python train.py --dataset="microscope photos of single blood and bone marrow cells" --crop_scale_min=1 --encoder_positions="conv" --decoder_activation="relu" --grad_clip=1.0 --batch_size=64
Rows from block 3 of the decoder of a small image VQ-VAE, named by matrix and row number. Each number is 128 + 32 x the weight over its row's rms, rounded and kept within 0 to 255. All counts start at 0. Numbers have three digits each. After the name is the row's rms in percent of the matrix's.
After each channel's rows are labels from the 100 images, of 14976, where the channel reaches its highest value: "colour at peak" is the nearest of a few named colours to the mean colour under the peak. Only what is clearly more common there than usual is listed. The data: microscope photos of single blood and bone marrow cells. In brackets: how many of the 100.
# conv: 3x3 conv (decoder.decb.0.1.conv.weight, 64x64x3x3, each kernel summed), inputs 0-63

conv.24 073:118143119129136067151184126194146162155131180087088147114180160145151145101157159098170083143165108137130158161132114170077133132155134197125138074156130157126165094116144137148110128145147226
colour at peak: blue (63)

conv.44 138:102089121151112080115173025131127122096159155168148139166129074145116158149086100100105102102120147162142054102108128103092118087119155134139119115139124116129061139108108158121192044126146139
colour at peak: purple (100)

conv.21 059:187133135181159154117130098113160143148170144112115161183134084146106149160146126151095104114146088131158063090098076107126070116132161138143086096114136157112077126100113069125095127193208154
colour at peak: grey (73)

conv.25 110:232141128154125117120126145134152138119140125209116105122109134118173137127053162129088153148146095125093197143133131088170135095116127168153139103050143100156130124104141133092076094091159084
colour at peak: black (100)

conv.1 081:089104079202111138103124145139120129089164130123178120099142137115137084129154125166163127150138181145153123155114134127161034073078134111194149124149067173114170179153141152155140092131165119
colour at peak: grey (72)

conv.51 134:118110130134135098085095159174124080122000118106115127122146134141158161146117101143098128083140155157067116141126135165091113133157151094151131119132229139137179142123098105130119140141124108
colour at peak: purple (48); blue (47)

conv.38 103:181102109100144122118118105091157177147078073083085125119148207080141115179152092145111156119143153126143169115149113081153147141060162107149152109160060154148082089142141142107128173085147132
colour at peak: pink (82)

conv.52 115:099104130131138073119117138133113099131106141116086139132168076131154153145080109084105112077134088149089128075149143110093113136248138134118130099096175136103104077072166127195105151128092144
colour at peak: blue (57)

conv.8 096:202165131101148123108116177136119088165145154129111132129097116148175124187111118116140123196129145150172078115103145132145144206219118122027109112103147135112092122117103127142147120142099100
colour at peak: purple (60)

conv.15 091:089131123159119129125125073094167181093183128133143115107083146123166147101137114091060137185147094142102085127200108123089130106064155138170135103159109107153199095123164142169079106104129108
colour at peak: purple (91)

conv.18 099:164139152145125096112139171100155172122158166088173111061138120255105110104162149095148103132088097063120145119133103118153129103181130112137128110169163124146150137094150146138108161109152093
colour at peak: grey (98)

conv.55 130:213140117137122122140202103142097120180122116119088132110209068115153157114113112106152153147140141165101062062094126109155112139129150089126156100117068118077062125088112110113118132132115132
colour at peak: blue (70)

conv.22 150:107077137097130155075140132094070139107145079114117111153108143094145119128108100169074110100094166166074095101092112096117185166036133105109125144174066143072128103157120103095121118100113119
colour at peak: pink (95)

conv.16 108:088111109154101134152091149199131142179045076126110116142073179144118179130126152086168111120130124159139127099157145080109130094094116160134121119152151157063100087104203132096164109101130099
colour at peak: purple (62); blue (28)

conv.3 081:102144107121080090115127128104159161150096153127141164133122176137134141086142127137137152175158116134162109201123120117133090193108118069152144077136191105182169138068119160082177170092179161
colour at peak: grey (55)

conv.0 135:146112117133157108132137146091119138113145128111138131088157163157140148126141138152139097159143132138124142153140130128121255125144000129157131136124158099102148144119145126133146143119115137
colour at peak: grey (90)

conv.12 086:081149148158149088137115124131099164155118110137113145146132093083086201120067116080153119134147100116127135137141098094151175172118184146119107094250102117152138147079072155142133118135120158
colour at peak: blue (84)

conv.28 095:107041116137142125184163094076135125125153062110143075119144184195158143148177097125114125155103169107142146141170167164131108171046133141158108141144150146173129175116115163139156132139120112
colour at peak: white (70)

conv.47 103:171128187122119126161153160138209146148110130149190129097122108102172123062075116123144171115109175129072172136108121151148119190056115168145118115175105156095139171139120134130114144126142067
colour at peak: white (100)

conv.32 085:129146135126154088117142095087131134152102146106078172116091085205137137100071121177133214242119157125137122147154113113125100100137095088132174146119130106173139097086107117109131140124123097
colour at peak: purple (65)

conv.53 105:087139118146116101120141138078157135143136160130151131098157161177189146132022174158149090153193184136138154159165132160131088165142095151169121137148174137136143091103122103127171151094118068
colour at peak: pink (77)

conv.31 128:157140115154136135140135136127134116106117149163152076136158141121042083135123118132115114126145141000141099131165157099141114187133131127132150138141135127142127125131158128161150066110144124
colour at peak: pink (96)

conv.9 080:187152170136179139147108120162133129168065130094094109123082090085150126166131138090157146031151124152119113101108103094150188167051153122105138118120093134098083162147141143108109148146098093
colour at peak: white (83)

conv.13 112:142149078118087148136114087124154151148145117171154184192128121151107183160200093147071130107140102129143105090139126150101073106087042147117121110070108163155108129121125188113095156159123127
colour at peak: grey (97)

conv.10 094:129148080128121124110122031128159152103141143124122106108176113057193128119139164123090099077146157105207114213147095126099147135114123128142126140116155114156165179082110150177144150131111109
colour at peak: blue (76)

conv.58 112:106161091103117096168102152096124147123077132116192087189085137142126166130105125089072101123083120118073154068081093159163151103138174116144112096050128121153138145138156135089106183141107160
colour at peak: purple (53); blue (29)

conv.26 078:093051136153141086191089145141094137139127169120198107128057128136122119113136151109112090166114137140058198129081126138119102091181176097123098085129122145121103127103137129086111122176165158
colour at peak: purple (89)

conv.56 085:191115093148114109158146099107104148100103179138124152114124123105131126117152107087099179112121088120147088115131164099126215165162204100115140065024114121158138165112111122123137127143136178
colour at peak: grey (45)

conv.59 067:093171126129204128148113107137106131143177175098119106087131158069123194114127094161136179094132157162118126172155131134095060153087099157171121094127176208120126111117138110139144147160177153
colour at peak: purple (90)

conv.39 083:104150173078140116088102128109187125155139129147082138111137141181128120109134120127103153098085163154158126111095156204111069138208148113071117159129197144075124125114147065092122099155121099
colour at peak: pink (49)

conv.48 097:123141160163157132112092128128096087144158058160115113096138083117105134165137097148110105080125132166113076065184115095121107110102168198143111120128038117147167150120168149180085154150099127
colour at peak: purple (78)

conv.34 077:081133137143112148119190137083101146162105127115117166161149131155192142182090186192111067119182096130120128102175148145092088089149108144127152102201139114102123062129158108103102116093108115
colour at peak: pink (73)

conv.42 088:094159167128127110145113153093155166117152136118210144000134143097114107115121169124139161121097137178166115162200113109114048156163155115121122112138132140133161151115128165128171134135149122
colour at peak: white (90)

conv.40 103:161106178157122133160136104115151094148141109151072169063122131157163175115161129091151155096183088107099097109043147094093090018132133135124114118137134132084131162141120092117149129109149133
colour at peak: white (91)

conv.36 110:080115141148137117125144139133131108122036117123095133153118139146128164135089109114174152121116096159171113174116112080157130131150142086071117120103049133052096109072141166037147126103146126
colour at peak: purple (72)

conv.11 068:108162158100069130105175123164123142149123105170120183138147218171179152120149110165120123143143166126126175199176163093115139159119139130199087089119141101105141091107112091121162096146131164
colour at peak: black (67)

conv.7 108:064134106148129106066114109173134107137143099109145165143105178140174140140087124076148103052136157149141156091117143117153114119204101196081121121116085156116063099083170149142129158100117110
colour at peak: blue (66)

conv.29 104:098102112135152103110087168144112113112101108105147116086187107108134147141139133148095141097130082149033116178163118167153112158070134173091152121136109140165121057120123134019117147109139130
colour at peak: pink (67)

conv.41 069:183140106170114123140117169094136136154125141061061164122133109083162157160147157106102116140184066150132139118199090108151183101165150143144176145156174123167117115165090116148065131137089114
colour at peak: white (72)

conv.45 085:146147149145078148140097143132109122149109159211164157136124078110189120059157138120129138109109123088131128115142164079104049072149172146134126093151090160104126132125125124158104120187120212
colour at peak: black (90)

conv.61 155:130158097171125160165147102116111100107158127151092161114139143000183130130155092123113116111125120156113140115133104144069081075093153141129153096064115138142120129146102069160162131156168163
colour at peak: grey (93)

conv.4 097:150173122157145157104113127130108133097138080119139143160044136093168105135116109089120187152097040149087099070180127127095045092099145114125079152109156117151101127142118108101179115126147130
colour at peak: purple (61)

conv.57 091:060121118210090122131147161152114079122133124111047193158114139101138181188095186064116115124176133129131118138083141075093119110106133139093135115113113191116140129150131119170134126094117128
colour at peak: pink (92)

conv.19 060:187161122135073124119163124086123179124119212110172169145147144134137217178149142123138118150115095145121129153107089070116171097142189112124125175142106142144183108161145118122115084129161083
colour at peak: pink (91)

conv.17 097:093191169109041093169143110123130162132117155167143128140119144146115229127120129112108126152109148099136131151121155170162112163108068155136136083120152146153099120117127225109110153121071134
colour at peak: blue (67)

conv.5 098:049096112112085116089156160138099168158151136170163162111141120149181131073128145146182173159128103115095108151145142120174126144128134134098131090223111094165190118125148140096110121082112179
colour at peak: black (75)