A small image VQ-VAE, trained from scratch: encoder width 192.
Rows from block 6 of the encoder of a small image VQ-VAE, named by matrix and row number. Rows with one number belong to one neuron. Each number is 128 + 24 x the weight over its row's rms, rounded and kept within 0 to 255. All counts start at 0. Numbers have three digits each.
After each neuron's rows are labels from the 100 images, of 14976, where the neuron reaches its highest value: "strongest on" is what is common among them. Only what is clearly more common there than usual is listed. The data: microscope photos of single blood and bone marrow cells. In brackets: how many of the 100.
# fc1: MLP up (encoder.blocks.6.mlp.fc1.weight, 576x192), inputs 96-191
# fc2: MLP down (encoder.blocks.6.mlp.fc2.weight, 192x576, transposed), outputs 96-191

fc1.212:147108136133150115131127113138169195145151133176190133089108140118171165090174116122135123151111133107130125073127123092102095137148132148105146132129136127132129124156168120144122139101130166168142064116154095097096137128081127133115122090186142119098126139140155164136162114136090127125
fc2.212:241096135211118128130123134152126140125128160147122089143138169118124133151143144123150115120121129139147136149137153186124137114149125117147118114113119112141117109131136122120098146123147123128123090127129120169126140128131143127117131117140170141082132130146187156145128142134134116149
strongest on: smear: peripheral blood (43)

fc1.462:088144142146150140112128158119094167104104128137121147133094136119079109160108148150150114165115126139131097108153136148129146109111134161101099126133183141117144092063153153126085174137127119158083141131098111123129128126118096078122150151139115133135162104178151143136089147136129115140
fc2.462:096112117187148120136134140130139064094129071137109122109135134122121127099137133109100130100136121121130144171101142106139132123129162115117136094163127112136141156167113127131118137110120091114137156113140130181133103141146108127156115131110120122121138141112079125168192079108146111110
strongest on: cell type: segmented neutrophil (58)

fc1.534:116132101157125152130106131127130140126135101095111106112119181117132099147119147116147126089149125108056145158137081087134125128171125137120153130115112117129159122166059115132122144142140149136119166152122093128124134157114135109142130147136153147107137112127118121095157098153122171120
fc2.534:104131118105139074132122095113125131122122114152109071113122162119112163071096149128140167137093158146108144093136100135131110104132134144100141136124143120115088115125138144149158136123162142112141092147114164112146144150145123156122098142111117110064114132146111132125112075148119105130
strongest on: cell type: blast (28)

fc1.286:127121112120125120133136129122131129134185120145120164128152135140093149131060121145139123165124129100133130161105115098131076186144129170087118142146108111095120160129126151108158101114117107154120137113165086131106167123113129119080100120127138125117162148122127105082102122115119118117
fc2.286:105118121107127104135149137097161117158111101106129095102135083151098149067116134120143130129169124133087125144131131136138104116119126163113114137130153096101243117118128126131145111104109135138138123135138115167137143097116130122124126129130145123151109141166142151134173099108103149145
strongest on: cell type: segmented neutrophil (65)

fc1.408:101145157044111137124151142128163142126139098160121157122135109142138144114090110097113139170134145126113165144157110093130094108143138156154133119106107083154153100130169134124169096112088142100133105164119156103147153131136117120121105168144146139162119102151072107121114132119113171110
fc2.408:105097131207134122142085125110138078118130121176141092157133081096134102127149128115126131144131123121135110159121130106109098092140132131122116128148138148136120123135137129097135118118096124128133107074143124107149197119144133136147148100134141127127108084144122086129103078124068124122
strongest on: cell type: segmented neutrophil (60)

fc1.107:175149095118153140126102124134093168141127130137149106123126140111106122129117149150117119116124105117123133116151132098112099119112141152135135126155141105120151116184140143103138158164121090141104109178117120146143145133116142152117116148112149123144126103128148169138156112119129123139
fc2.107:106120140072146118092101116097149117127124169146107156149129089153143120160142108132119103117109136095076120121121114136106122104101136091110139119110131152120131132148106130082130109134157136146145106134128126109113125191136134135153111104123127114166124122120136214119097119123132124110
strongest on: smear: peripheral blood (68)

fc1.431:119157085075111121119119124145109132099145132130157115147163185145101132160098146113151137133160139137165137108142133124127113125136127161141177117127112101122101065114153082161134147131079119118142122176102167128128151127142113131118105169130144125142092133131112121125100096119089114136
fc2.431:138128146174117123131114142142097089095137154151143046119124062112147122128113137125126099172141135127121118167104105127102134131124123132131085118113110136152137145152115123083144105103120146098122149148143119166135154125129124136125123083141101141170124138117101099134101111109158107149
strongest on: cell type: segmented neutrophil (42)

fc1.109:151134149109091143136158151107112121197146138099118112125127090122121115145145083140159103125092147180125138143124150081163120083135131117130126124094109109110121104124112141134137123136139096184166150170134122154115123158180113148147135069133180110124144113126080096126131123118156120115
fc2.109:090113133153136124145053132130121133169149120157172131124132170156148124122152139120130141114140153123133074197118164127139128107170133127085101143096199115136156149112132129132128130121116125101120116151127135152097141134131144133130137136152192115173140082153128133107159116149142136163
strongest on: cell type: segmented neutrophil (41)

fc1.334:122130173156125095138137094122120141105168103135116104123129084152147135119118154133114151110125075129115102121150134114147167118141119093128138124131113063141158069133120107119093146128129122141072105115087129150162125136102109133131115109108127118130130122128135145110106106150098147152
fc2.334:103114126139124088124155086152121037086122149153132137119127181099119139113154107102122086115123117133154138167138133132132086131134124116111139124125144169113129123121124089106129076138144068119126112126124146108137151160118129138121138143137123124131127170124120085120117077124102118112
strongest on: cell type: segmented neutrophil (62)

fc1.213:132156140114099128085146119143086150117161127109153131137135114135095126121108122125134123131128112097121144151154131111141116136122125130123128133154121109112128125166102154137110134158150094125163109143119132178113140127058148138104141123135061122142112138157101181134144125151115146117
fc2.213:091102125164119109139109118080100142157096145110142167143117047157143136175147147142119096145124161138118142073109128156147125131100146129144107138161148140119046109138116089096117116132140137149122106134124131032122122101106148122147144140123112124176124125151148111134118111128162131126
strongest on: smear: peripheral blood (58)

fc1.416:125118159160150176138105120190070170084125112130172098164128126135120149126103161137087160114109172094118129099135123110148147114140114122118142108135133091152130123127141101188140119160132118099148107153118102094144099148114106140159124143150158152126154090133135114130143106093125120140
fc2.416:096142153120116114166094095112135167176112092131175179136116104133107157173118145139132101152122144116132145121119127104119133108117117101094144105090119083127107111116120097150126116135127118133131106164122121075103127128119163134155124123121125138141133132121158189120124130117120146085
strongest on: smear: peripheral blood (82); cell type: segmented neutrophil (42); cell type: lymphocyte (41)

fc1.514:151134129127082134116141121119090108146133108113124131145123081099128146098112108106109108091133182106144130142178133070125138092095127136137124122116093119135144127139118145113087146152159113091116119126104104151124144146123129137180124102123141158114122115118163114095133097116117130131
fc2.514:155103130138138147092101150201127120108151186119117141124139127097094175107098116143124090124106108117115118091154168173137113153133140141120114138124077115117144126140105139143124110121134138140145192146134150111117117127171070122131107125131131153095137114107096163126158131121118105146
strongest on: cell type: artefact (25)

fc1.541:131187147148128118138061088142078183107117102163118113073138103105116161124113117091100135136116194114129103081148131093113128138114109127104134137151157087108140113151112119125097117150129126148137120116141098151133145143141153170138117134176173155131154083143145121127167148141129147112
fc2.541:124128121131118108134076131098126172152116147154099113128128157133115142157143126110149142146112124078150116142126149137130134138116116109121118165149145115149135140102114129123133120124148121151143039116125121009160157164151101135144125127143110141147122153133145128114148139132127125124
strongest on: smear: peripheral blood (90); cell type: segmented neutrophil (43)

fc1.225:141134162122101125134117133129110122086113112117123162119159105120107114143082085126105172123108135099135140118078114080117086198136099144113086161140124128116125122099154137062140096114084119143140119109171119092124105152105114146125093134138112130124160137099095123151099111114132138165
fc2.225:096107148103138098102060145095129086177148112143170107109147144128110110093119129106102089134136109135105162111142098151107118135170128131124109160135173177119160107146150146098148137125130155136126097146124131143114123158150121131059108135129141131127097050116163102115118083138110128102
strongest on: cell type: segmented neutrophil (43)

fc1.129:165102122133122176122126120121174160119128126143127087141096105117140145093148141144161120143123143088120123045122128097134082099104086139128172130156140175142107144130154131156099125115139158125131083123150105094112156104090140111144134144153130136099121114112139120094142140079101121104
fc2.129:172126126214115130126072152143146117095129144140114074149104154115132135127145139115129084159115151103148160132117139121105142119126136122166079143120187133134182124146104160140142152143146119120104148142116099165088115102145128103106148125124159140093110093144143112160113097136118118145
strongest on: cell type: lymphocyte (35)

fc1.333:118143140163116126133145140138147190173123149128119095114134147097133112145118129136142132100134113158129154109095127156125093137111125087171153109094127121172115142158065162102143169108143091127120165116133150137138105113135097123135119097146176143119140125184129095122143122037123102113
fc2.333:158140122203142116118134153091143109125116128126115177155132151114119146130150136121133178137124145190140109076139114140114109124079160135097135176143132152109133127145153131153119068137115110117121141164145123128135096170104148108145134134111132141136147147148086142077121106138132134056
strongest on: cell type: artefact (32)

fc1.17:125126095127112155176153149140114161128090124100122135132156119133103128160108108131150172158155149123092125164133090152102138148113168157127140094108107126126146138132184147145168154134123101114093154178175141123118124110125151137132103157173124110133117124132131101120156127145138180126
fc2.17:097111116075123130122157132113120090112138145099153116138132152103160100115138117122096099130124140115162113158128117113120114142164105141053101116150109133130152136149105110127133155171126111125167095117125151129136100134152192121122120115142133139149128132154135072087164110151173136106
strongest on: smear: peripheral blood (42)

fc1.196:142115129145101107111091118155084196105145098163185113129143122119153121113132118140136128164110142065116069119150118066086126112109129117127151125130148108118138143180154113139124114101175132140136125140168141135124109150090138145112092128179164144111128099127173127154168142097155110118
fc2.196:119118139081122116112079123075147166138121170152137117134125066138134121139154160129134113120116105109142093129153135147112128130093127124100137128153122118134107142166123128139124115124133151124138110113143142047089157102143124131151107119139141144119124128120117118121120153144156121097
strongest on: smear: peripheral blood (60)

fc1.118:127147154137109164122120187144152148095097139112111122139113154123131135138155131087172128108129126108103126112172120169106125111125122161124118159102136146142169102122107138116084120133167101111109118162151137149135132120154147104120153110144094141131155134158121109136111142133123099175
fc2.118:118129137185148146104089145162133098116109110130174132116126197122100113111141136117123124116108113115110103180118132129129148133116144148165133146116141104122116131153132116131147124129135154132133107113121127146118151114162113156135124123126144153079117123139110163142137156126107135148
strongest on: cell type: segmented neutrophil (75)

fc1.383:144065135105121122149141120097120153087120130129100139134125121149124109123085120148126162133131116122145133123075138089166121126102109104098096107102129087137118131092144146129169101144145189133137117152126083121126137101135133099134123213137112140132134182098069116159108123049109121138
fc2.383:120121107137134120100094115101159070161131154148148084112122109149109127128116161116132140115119141166093158114111103210117101133119147119148107100104065096123163137131114128105118136146140137125144152134116130120104156110148154124130113126116149104204138107136130155137069124134144120093
strongest on: cell type: segmented neutrophil (40)

fc1.303:125163159108086164138110113131144115130118153143159136114123117114099132087084104100134102114129175075157109140155134106132111153122146137150134132111124155132138120115073153100122149107189101147120098124113111151099109137155142130128094100161164123137097165120146134098096141110096116128
fc2.303:128147122115133149069124151164144191117155152135172130120117128126137169097104119129124093129129141148108125096143125158128109152148150150150126155102122083141129121146144134111157143151104110130127125117104158141111122134147157113130132127127143156089139036118086130122137135133144107129
strongest on: smear: peripheral blood (50)

fc1.205:115120115108097129143117159110097145125120121094137115090144112098124030126162118169125144135160154112136129085138144143128111143161121150168113095141167080123138074117080135111136133136130096109118160117155132117159139172127163114134079126134111134118118152146111118165127085094161105145
fc2.205:146119120127120138169126138123151105170144150133066174144119062120163146136109149126144105206133126100106116133104076175123109147106119094102159140150135111112111117111120145139110174136099139118134115108123105130116151086112112155173122150127156137128143121120143131115105114122154151120
strongest on: smear: peripheral blood (39)

fc1.377:137109123140143154104116142078132132104130129128110122133124146168119185131160142163135107172123110119171117086154127114116113106115122144140136142156121130089136163150140126112120132101126134142144113153106150115107127136040106126153094140165112120138133149125131094103126157174113124159
fc2.377:146110141153127142121142123163145114142114162136135179124154164125127083170096077150165141128138124109086148118134164111133116156156131128129085109157100152123124124126126114111098151092111141139133137118138120159087070090168148152137147119075157108102125131089090078121117148102137167131
strongest on: smear: peripheral blood (39)

fc1.231:141112160171131123126089131105077160104110127118129118153187153090131147151099136113098138119066140140165147131148157120128107131148131136050166109142135113151131123089074149196117161179139111146126129126157129147148170110078130122106120143115110164147148145133110120132146125110129103165
fc2.231:131124155165124134140116108108127160131127128128139151148146118122143125147151130132112105160124111114137123114126128133130133175119090109137177149108136117134070125099090100084143107186093148083134138131123113126118105104140159109140124150136089137129141129160150176119197129129141140103
strongest on: cell type: blast (30)

fc1.320:147117167182131129143157117143117115172114104080161128116152109113132105113125139161159124110121112099123134098119117145171127142142120133108110132082118101144078145130102152124176118095135129151138165168159152123124091110114129135168107119144158149129194115105080127086122136123119133122
fc2.320:063117147148142113122104174117131065146127109162152061160128139118097141079129136097169126125117087129132124127125122158101122091118113119132145145125069144135205146142124123128142166115121106122121119136118115117139123142083148162082142142130167117096092084145108141124118080126097112107
strongest on: smear: peripheral blood (54); cell type: eosinophil (41)

fc1.540:129129172131096145146110141141121124125129113110146133119135102145129140147096100121087131115134117135134132075130146090123116122097103134111115123144197083118128125155085157108105125125132116191150143128152102098125117127138127147168123142127127101156145130161150103126169132116126179117
fc2.540:172134144131126128123119100122133145107133135173131095127133185098177136127104099094140120129109117117137124118129154089121130089095112097088124121139142124143084130154124112120119114133138145130149082118118129088128105114111117106170126133127103135154086158130126144114148133127149110121
strongest on: smear: peripheral blood (43)

fc1.194:121155129133127136141100113144088185095131113159139126110102111131116142150144116126130111134115192118108135093134138087097128117131119127123135093150134108124139152145133120160126116127143119192124147128143097113150132148082155152132105085159140139142147120174167114129144149130150158110
fc2.194:051156131158128123143106121091129175165116141141156131131118203110137130126127094148127090149109150095153136135119141133131117131089128096087129134157147124143112100114129112159169127155162125132137133119122118068111139126123108118144113125139102117131127167140090156119109125121137139076
strongest on: smear: peripheral blood (88); cell type: segmented neutrophil (40)

fc1.59:105160146163121115121127151098098121118097075134132146139097128144169081132151131121186090132130112146105125074154132155106094113112148137146132172157134136108092075137108120142132174150128122094112134130110143092150105140171136123107162125133120138096131150142163131139103180142124117154
fc2.59:130136110169188119136088129097139101085124185096162129197129113142153134166119112111099133129119129119158137121116113131130161132098154123122135098120106104095142123124165119107146105125146149128128026130120112124163146110155124117111135138140114145114127187137092116123059149152127123159
strongest on: cell type: segmented neutrophil (54); smear: peripheral blood (35)

fc1.119:155098126139136127148128089098144203166148120161132139138132131154126125143113152105117136160140111100072117108125125121087125126120100140132162136158138073097134127134133106112127156117135095177131111132119088067113164132092144160112108123115078085122093134112115123119119106121113151134
fc2.119:122140137179130127143059115127115219128126124137114141118125140150127159120134120154120099125124137068109133120169137095128138122148134101129147137110174107143129108132130141134112113129166146141142070099132127112125103150140109133094132105116184125166111079124071159146142164137135110112
strongest on: smear: peripheral blood (61)

fc1.518:128175178148105147132125141095142148125114157134100144143126101158144140132080118141085111129132180104144118141137132129125095151142112149150104115133178097108135139073115160126072109148128136127113137131135112129108150073147134149117150136141150121090131118198166116163117120126102125153
fc2.518:108144132167171105097134151168178080088099123144111162144127063142126107090131126137136055138111140116082101145136140098131136088117117130124139141122124102142069145146122112118129110153156138157125108118142147138113124113134119172121117129135131142117110106087124066105156105121100139135
strongest on: cell type: segmented neutrophil (50)

fc1.487:087147133119110109135123172124118164115130081156165098158133120161136141156141117175097132119115161101126111129152113084121127106108152121107156118150136132127153095118101154117145140138152091130174105124103110108111089157105095104162137111082077136166118147128155122100182137111118156117
fc2.487:095111129144140119116125131120118174149129109157132127111126129163144118118147125119147150128127116131144123151146117091134135090134120087121143154140107067114126082106133111100146113124144153117114129138131136079136118151152124107135131122099126146153131198134099136121100142130106123101
strongest on: smear: peripheral blood (100); cell type: platelet (94)

fc1.145:127146165125123123157086115094116160147147126084123123127101090149107133091116100096165129058124132189136134062164101073143110106089096134160135138147159092108149122123124143116087114153139137167161125129142115101120102114151122140148130152178118126142104147121133138136145135132146149118
fc2.145:148113137063099114159108133151129157081138202125135137126139162123097138157133145119124139120147133100122134105157138090125129105087132118093119113114131175111088121158115143154132135125125142118133059118124121075121073172162104111129124136123145118175124129134093146075133125159108121125
strongest on: smear: peripheral blood (82)

fc1.274:158109148136097107120115151123147174150129156104130129129145144151147128116146086124098146151147143112106141096143115181079134130103093106166171056126139075172139144139101133126151127117127200111172126145106157127093097096115146126131119170153135115122114166187163125158142127117138164108
fc2.274:156143131227153129120108139126133099110114120138161175137135069111106111196131137138124146144116154131129151121124125111126110163093118117074131160104150159125128103110121139157133138114087127131138125131119139098158115133109133132132124097129172134131151161108132064132128052129153117075
strongest on: cell type: segmented neutrophil (47)

fc1.83:130154127123131124129190119123112188109120142121119120114094099173122134121171158127106133119082128126138123151104089144120123082128133134105113100142146082187133086151092145094064130101135101179129114135102100070122091132109117137124126104133111099141127103118096105108102129131102146121
fc2.83:119132144150136151105120140075120202158119159146189129115128141116119134136123103133164113178113126075118122154104135124119131085127115107000119144132105119113138125142136110115125129155143151136144124133126122091124117135160097156152124115135141137154125155104117162110129124099133106108
strongest on: smear: peripheral blood (83); cell type: segmented neutrophil (41); cell type: lymphocyte (37)

fc1.319:132114122118091135115151169119115117079094117156119109141136132176075074098145093167131156127142149105145127113126132137116143135130150124163119147103156106150117091071087137127151108125095109142140144135124099105153100147117095148103069164083116149109116151128160127148121097172154155118
fc2.319:117132130138124121116159122131163092101136129134116131119116099143136086082091161123131171116145141136148137116147152152121131105130127136156149129128108112109156111109145119130127137129137124103127132123102134110122101155127120122160129098122096144106102156149124153124124149129137140103
strongest on: smear: peripheral blood (94); cell type: platelet (41)

fc1.402:148119128125144147100161108105108216125107109173125103127095120131170156131159139143122141106142107091133138127138108111147101106157097127106129087135133088123132104174107147150075107105147122183153113117081118107113129136108144151140125112134128109136158101139136125076115126128104154150
fc2.402:128159135143145109142082145100141211146135137163175118112155147128114132119145114145131102183122151110145141187122134121120125110119130079076094133146132128134128125124128127121120123117150133138143089114138128125125105090143111125158138112130126127124121161123141128081074127127159109121
strongest on: smear: peripheral blood (73)

fc1.394:174136129124136187104141090103102121173128112078161136079185116142128128141151089136151113130149148139117138093103127154116092138140103183123112162085127135140128081115135123075157163119118075136132103119124153116112116142172119121162093148147172098102156145112084127103128119146118100099
fc2.394:095113118147109113117092125117120088161138136134163107124144125123137134111097128132121121154111154127125104209147120095143113147119119160111130167154174084155140144124140123128137134118160145124140138140113133175158122120155162096099121135105140140140122108105122126158098102152174135079
strongest on: smear: peripheral blood (63)

fc1.256:134143181133104154142141149150111124087130126112090138123096114152093120125148116127125121117132116108119133077147134152140139133116127183142102137114138101144139080130122160100095100127081102143111145092115113121126079118116149116117113117128112100111112118161150070146110134051133155106
fc2.256:085131113175145124131117109163149102089106095129129142159138126128095121153184136123135127086117142123124120143117167087123142129125140110127143130109181102123153138105125113134149127124151128135131162134135145112152147084121103129132150122169118136109127113131153100175097109143073136130
strongest on: cell type: segmented neutrophil (59)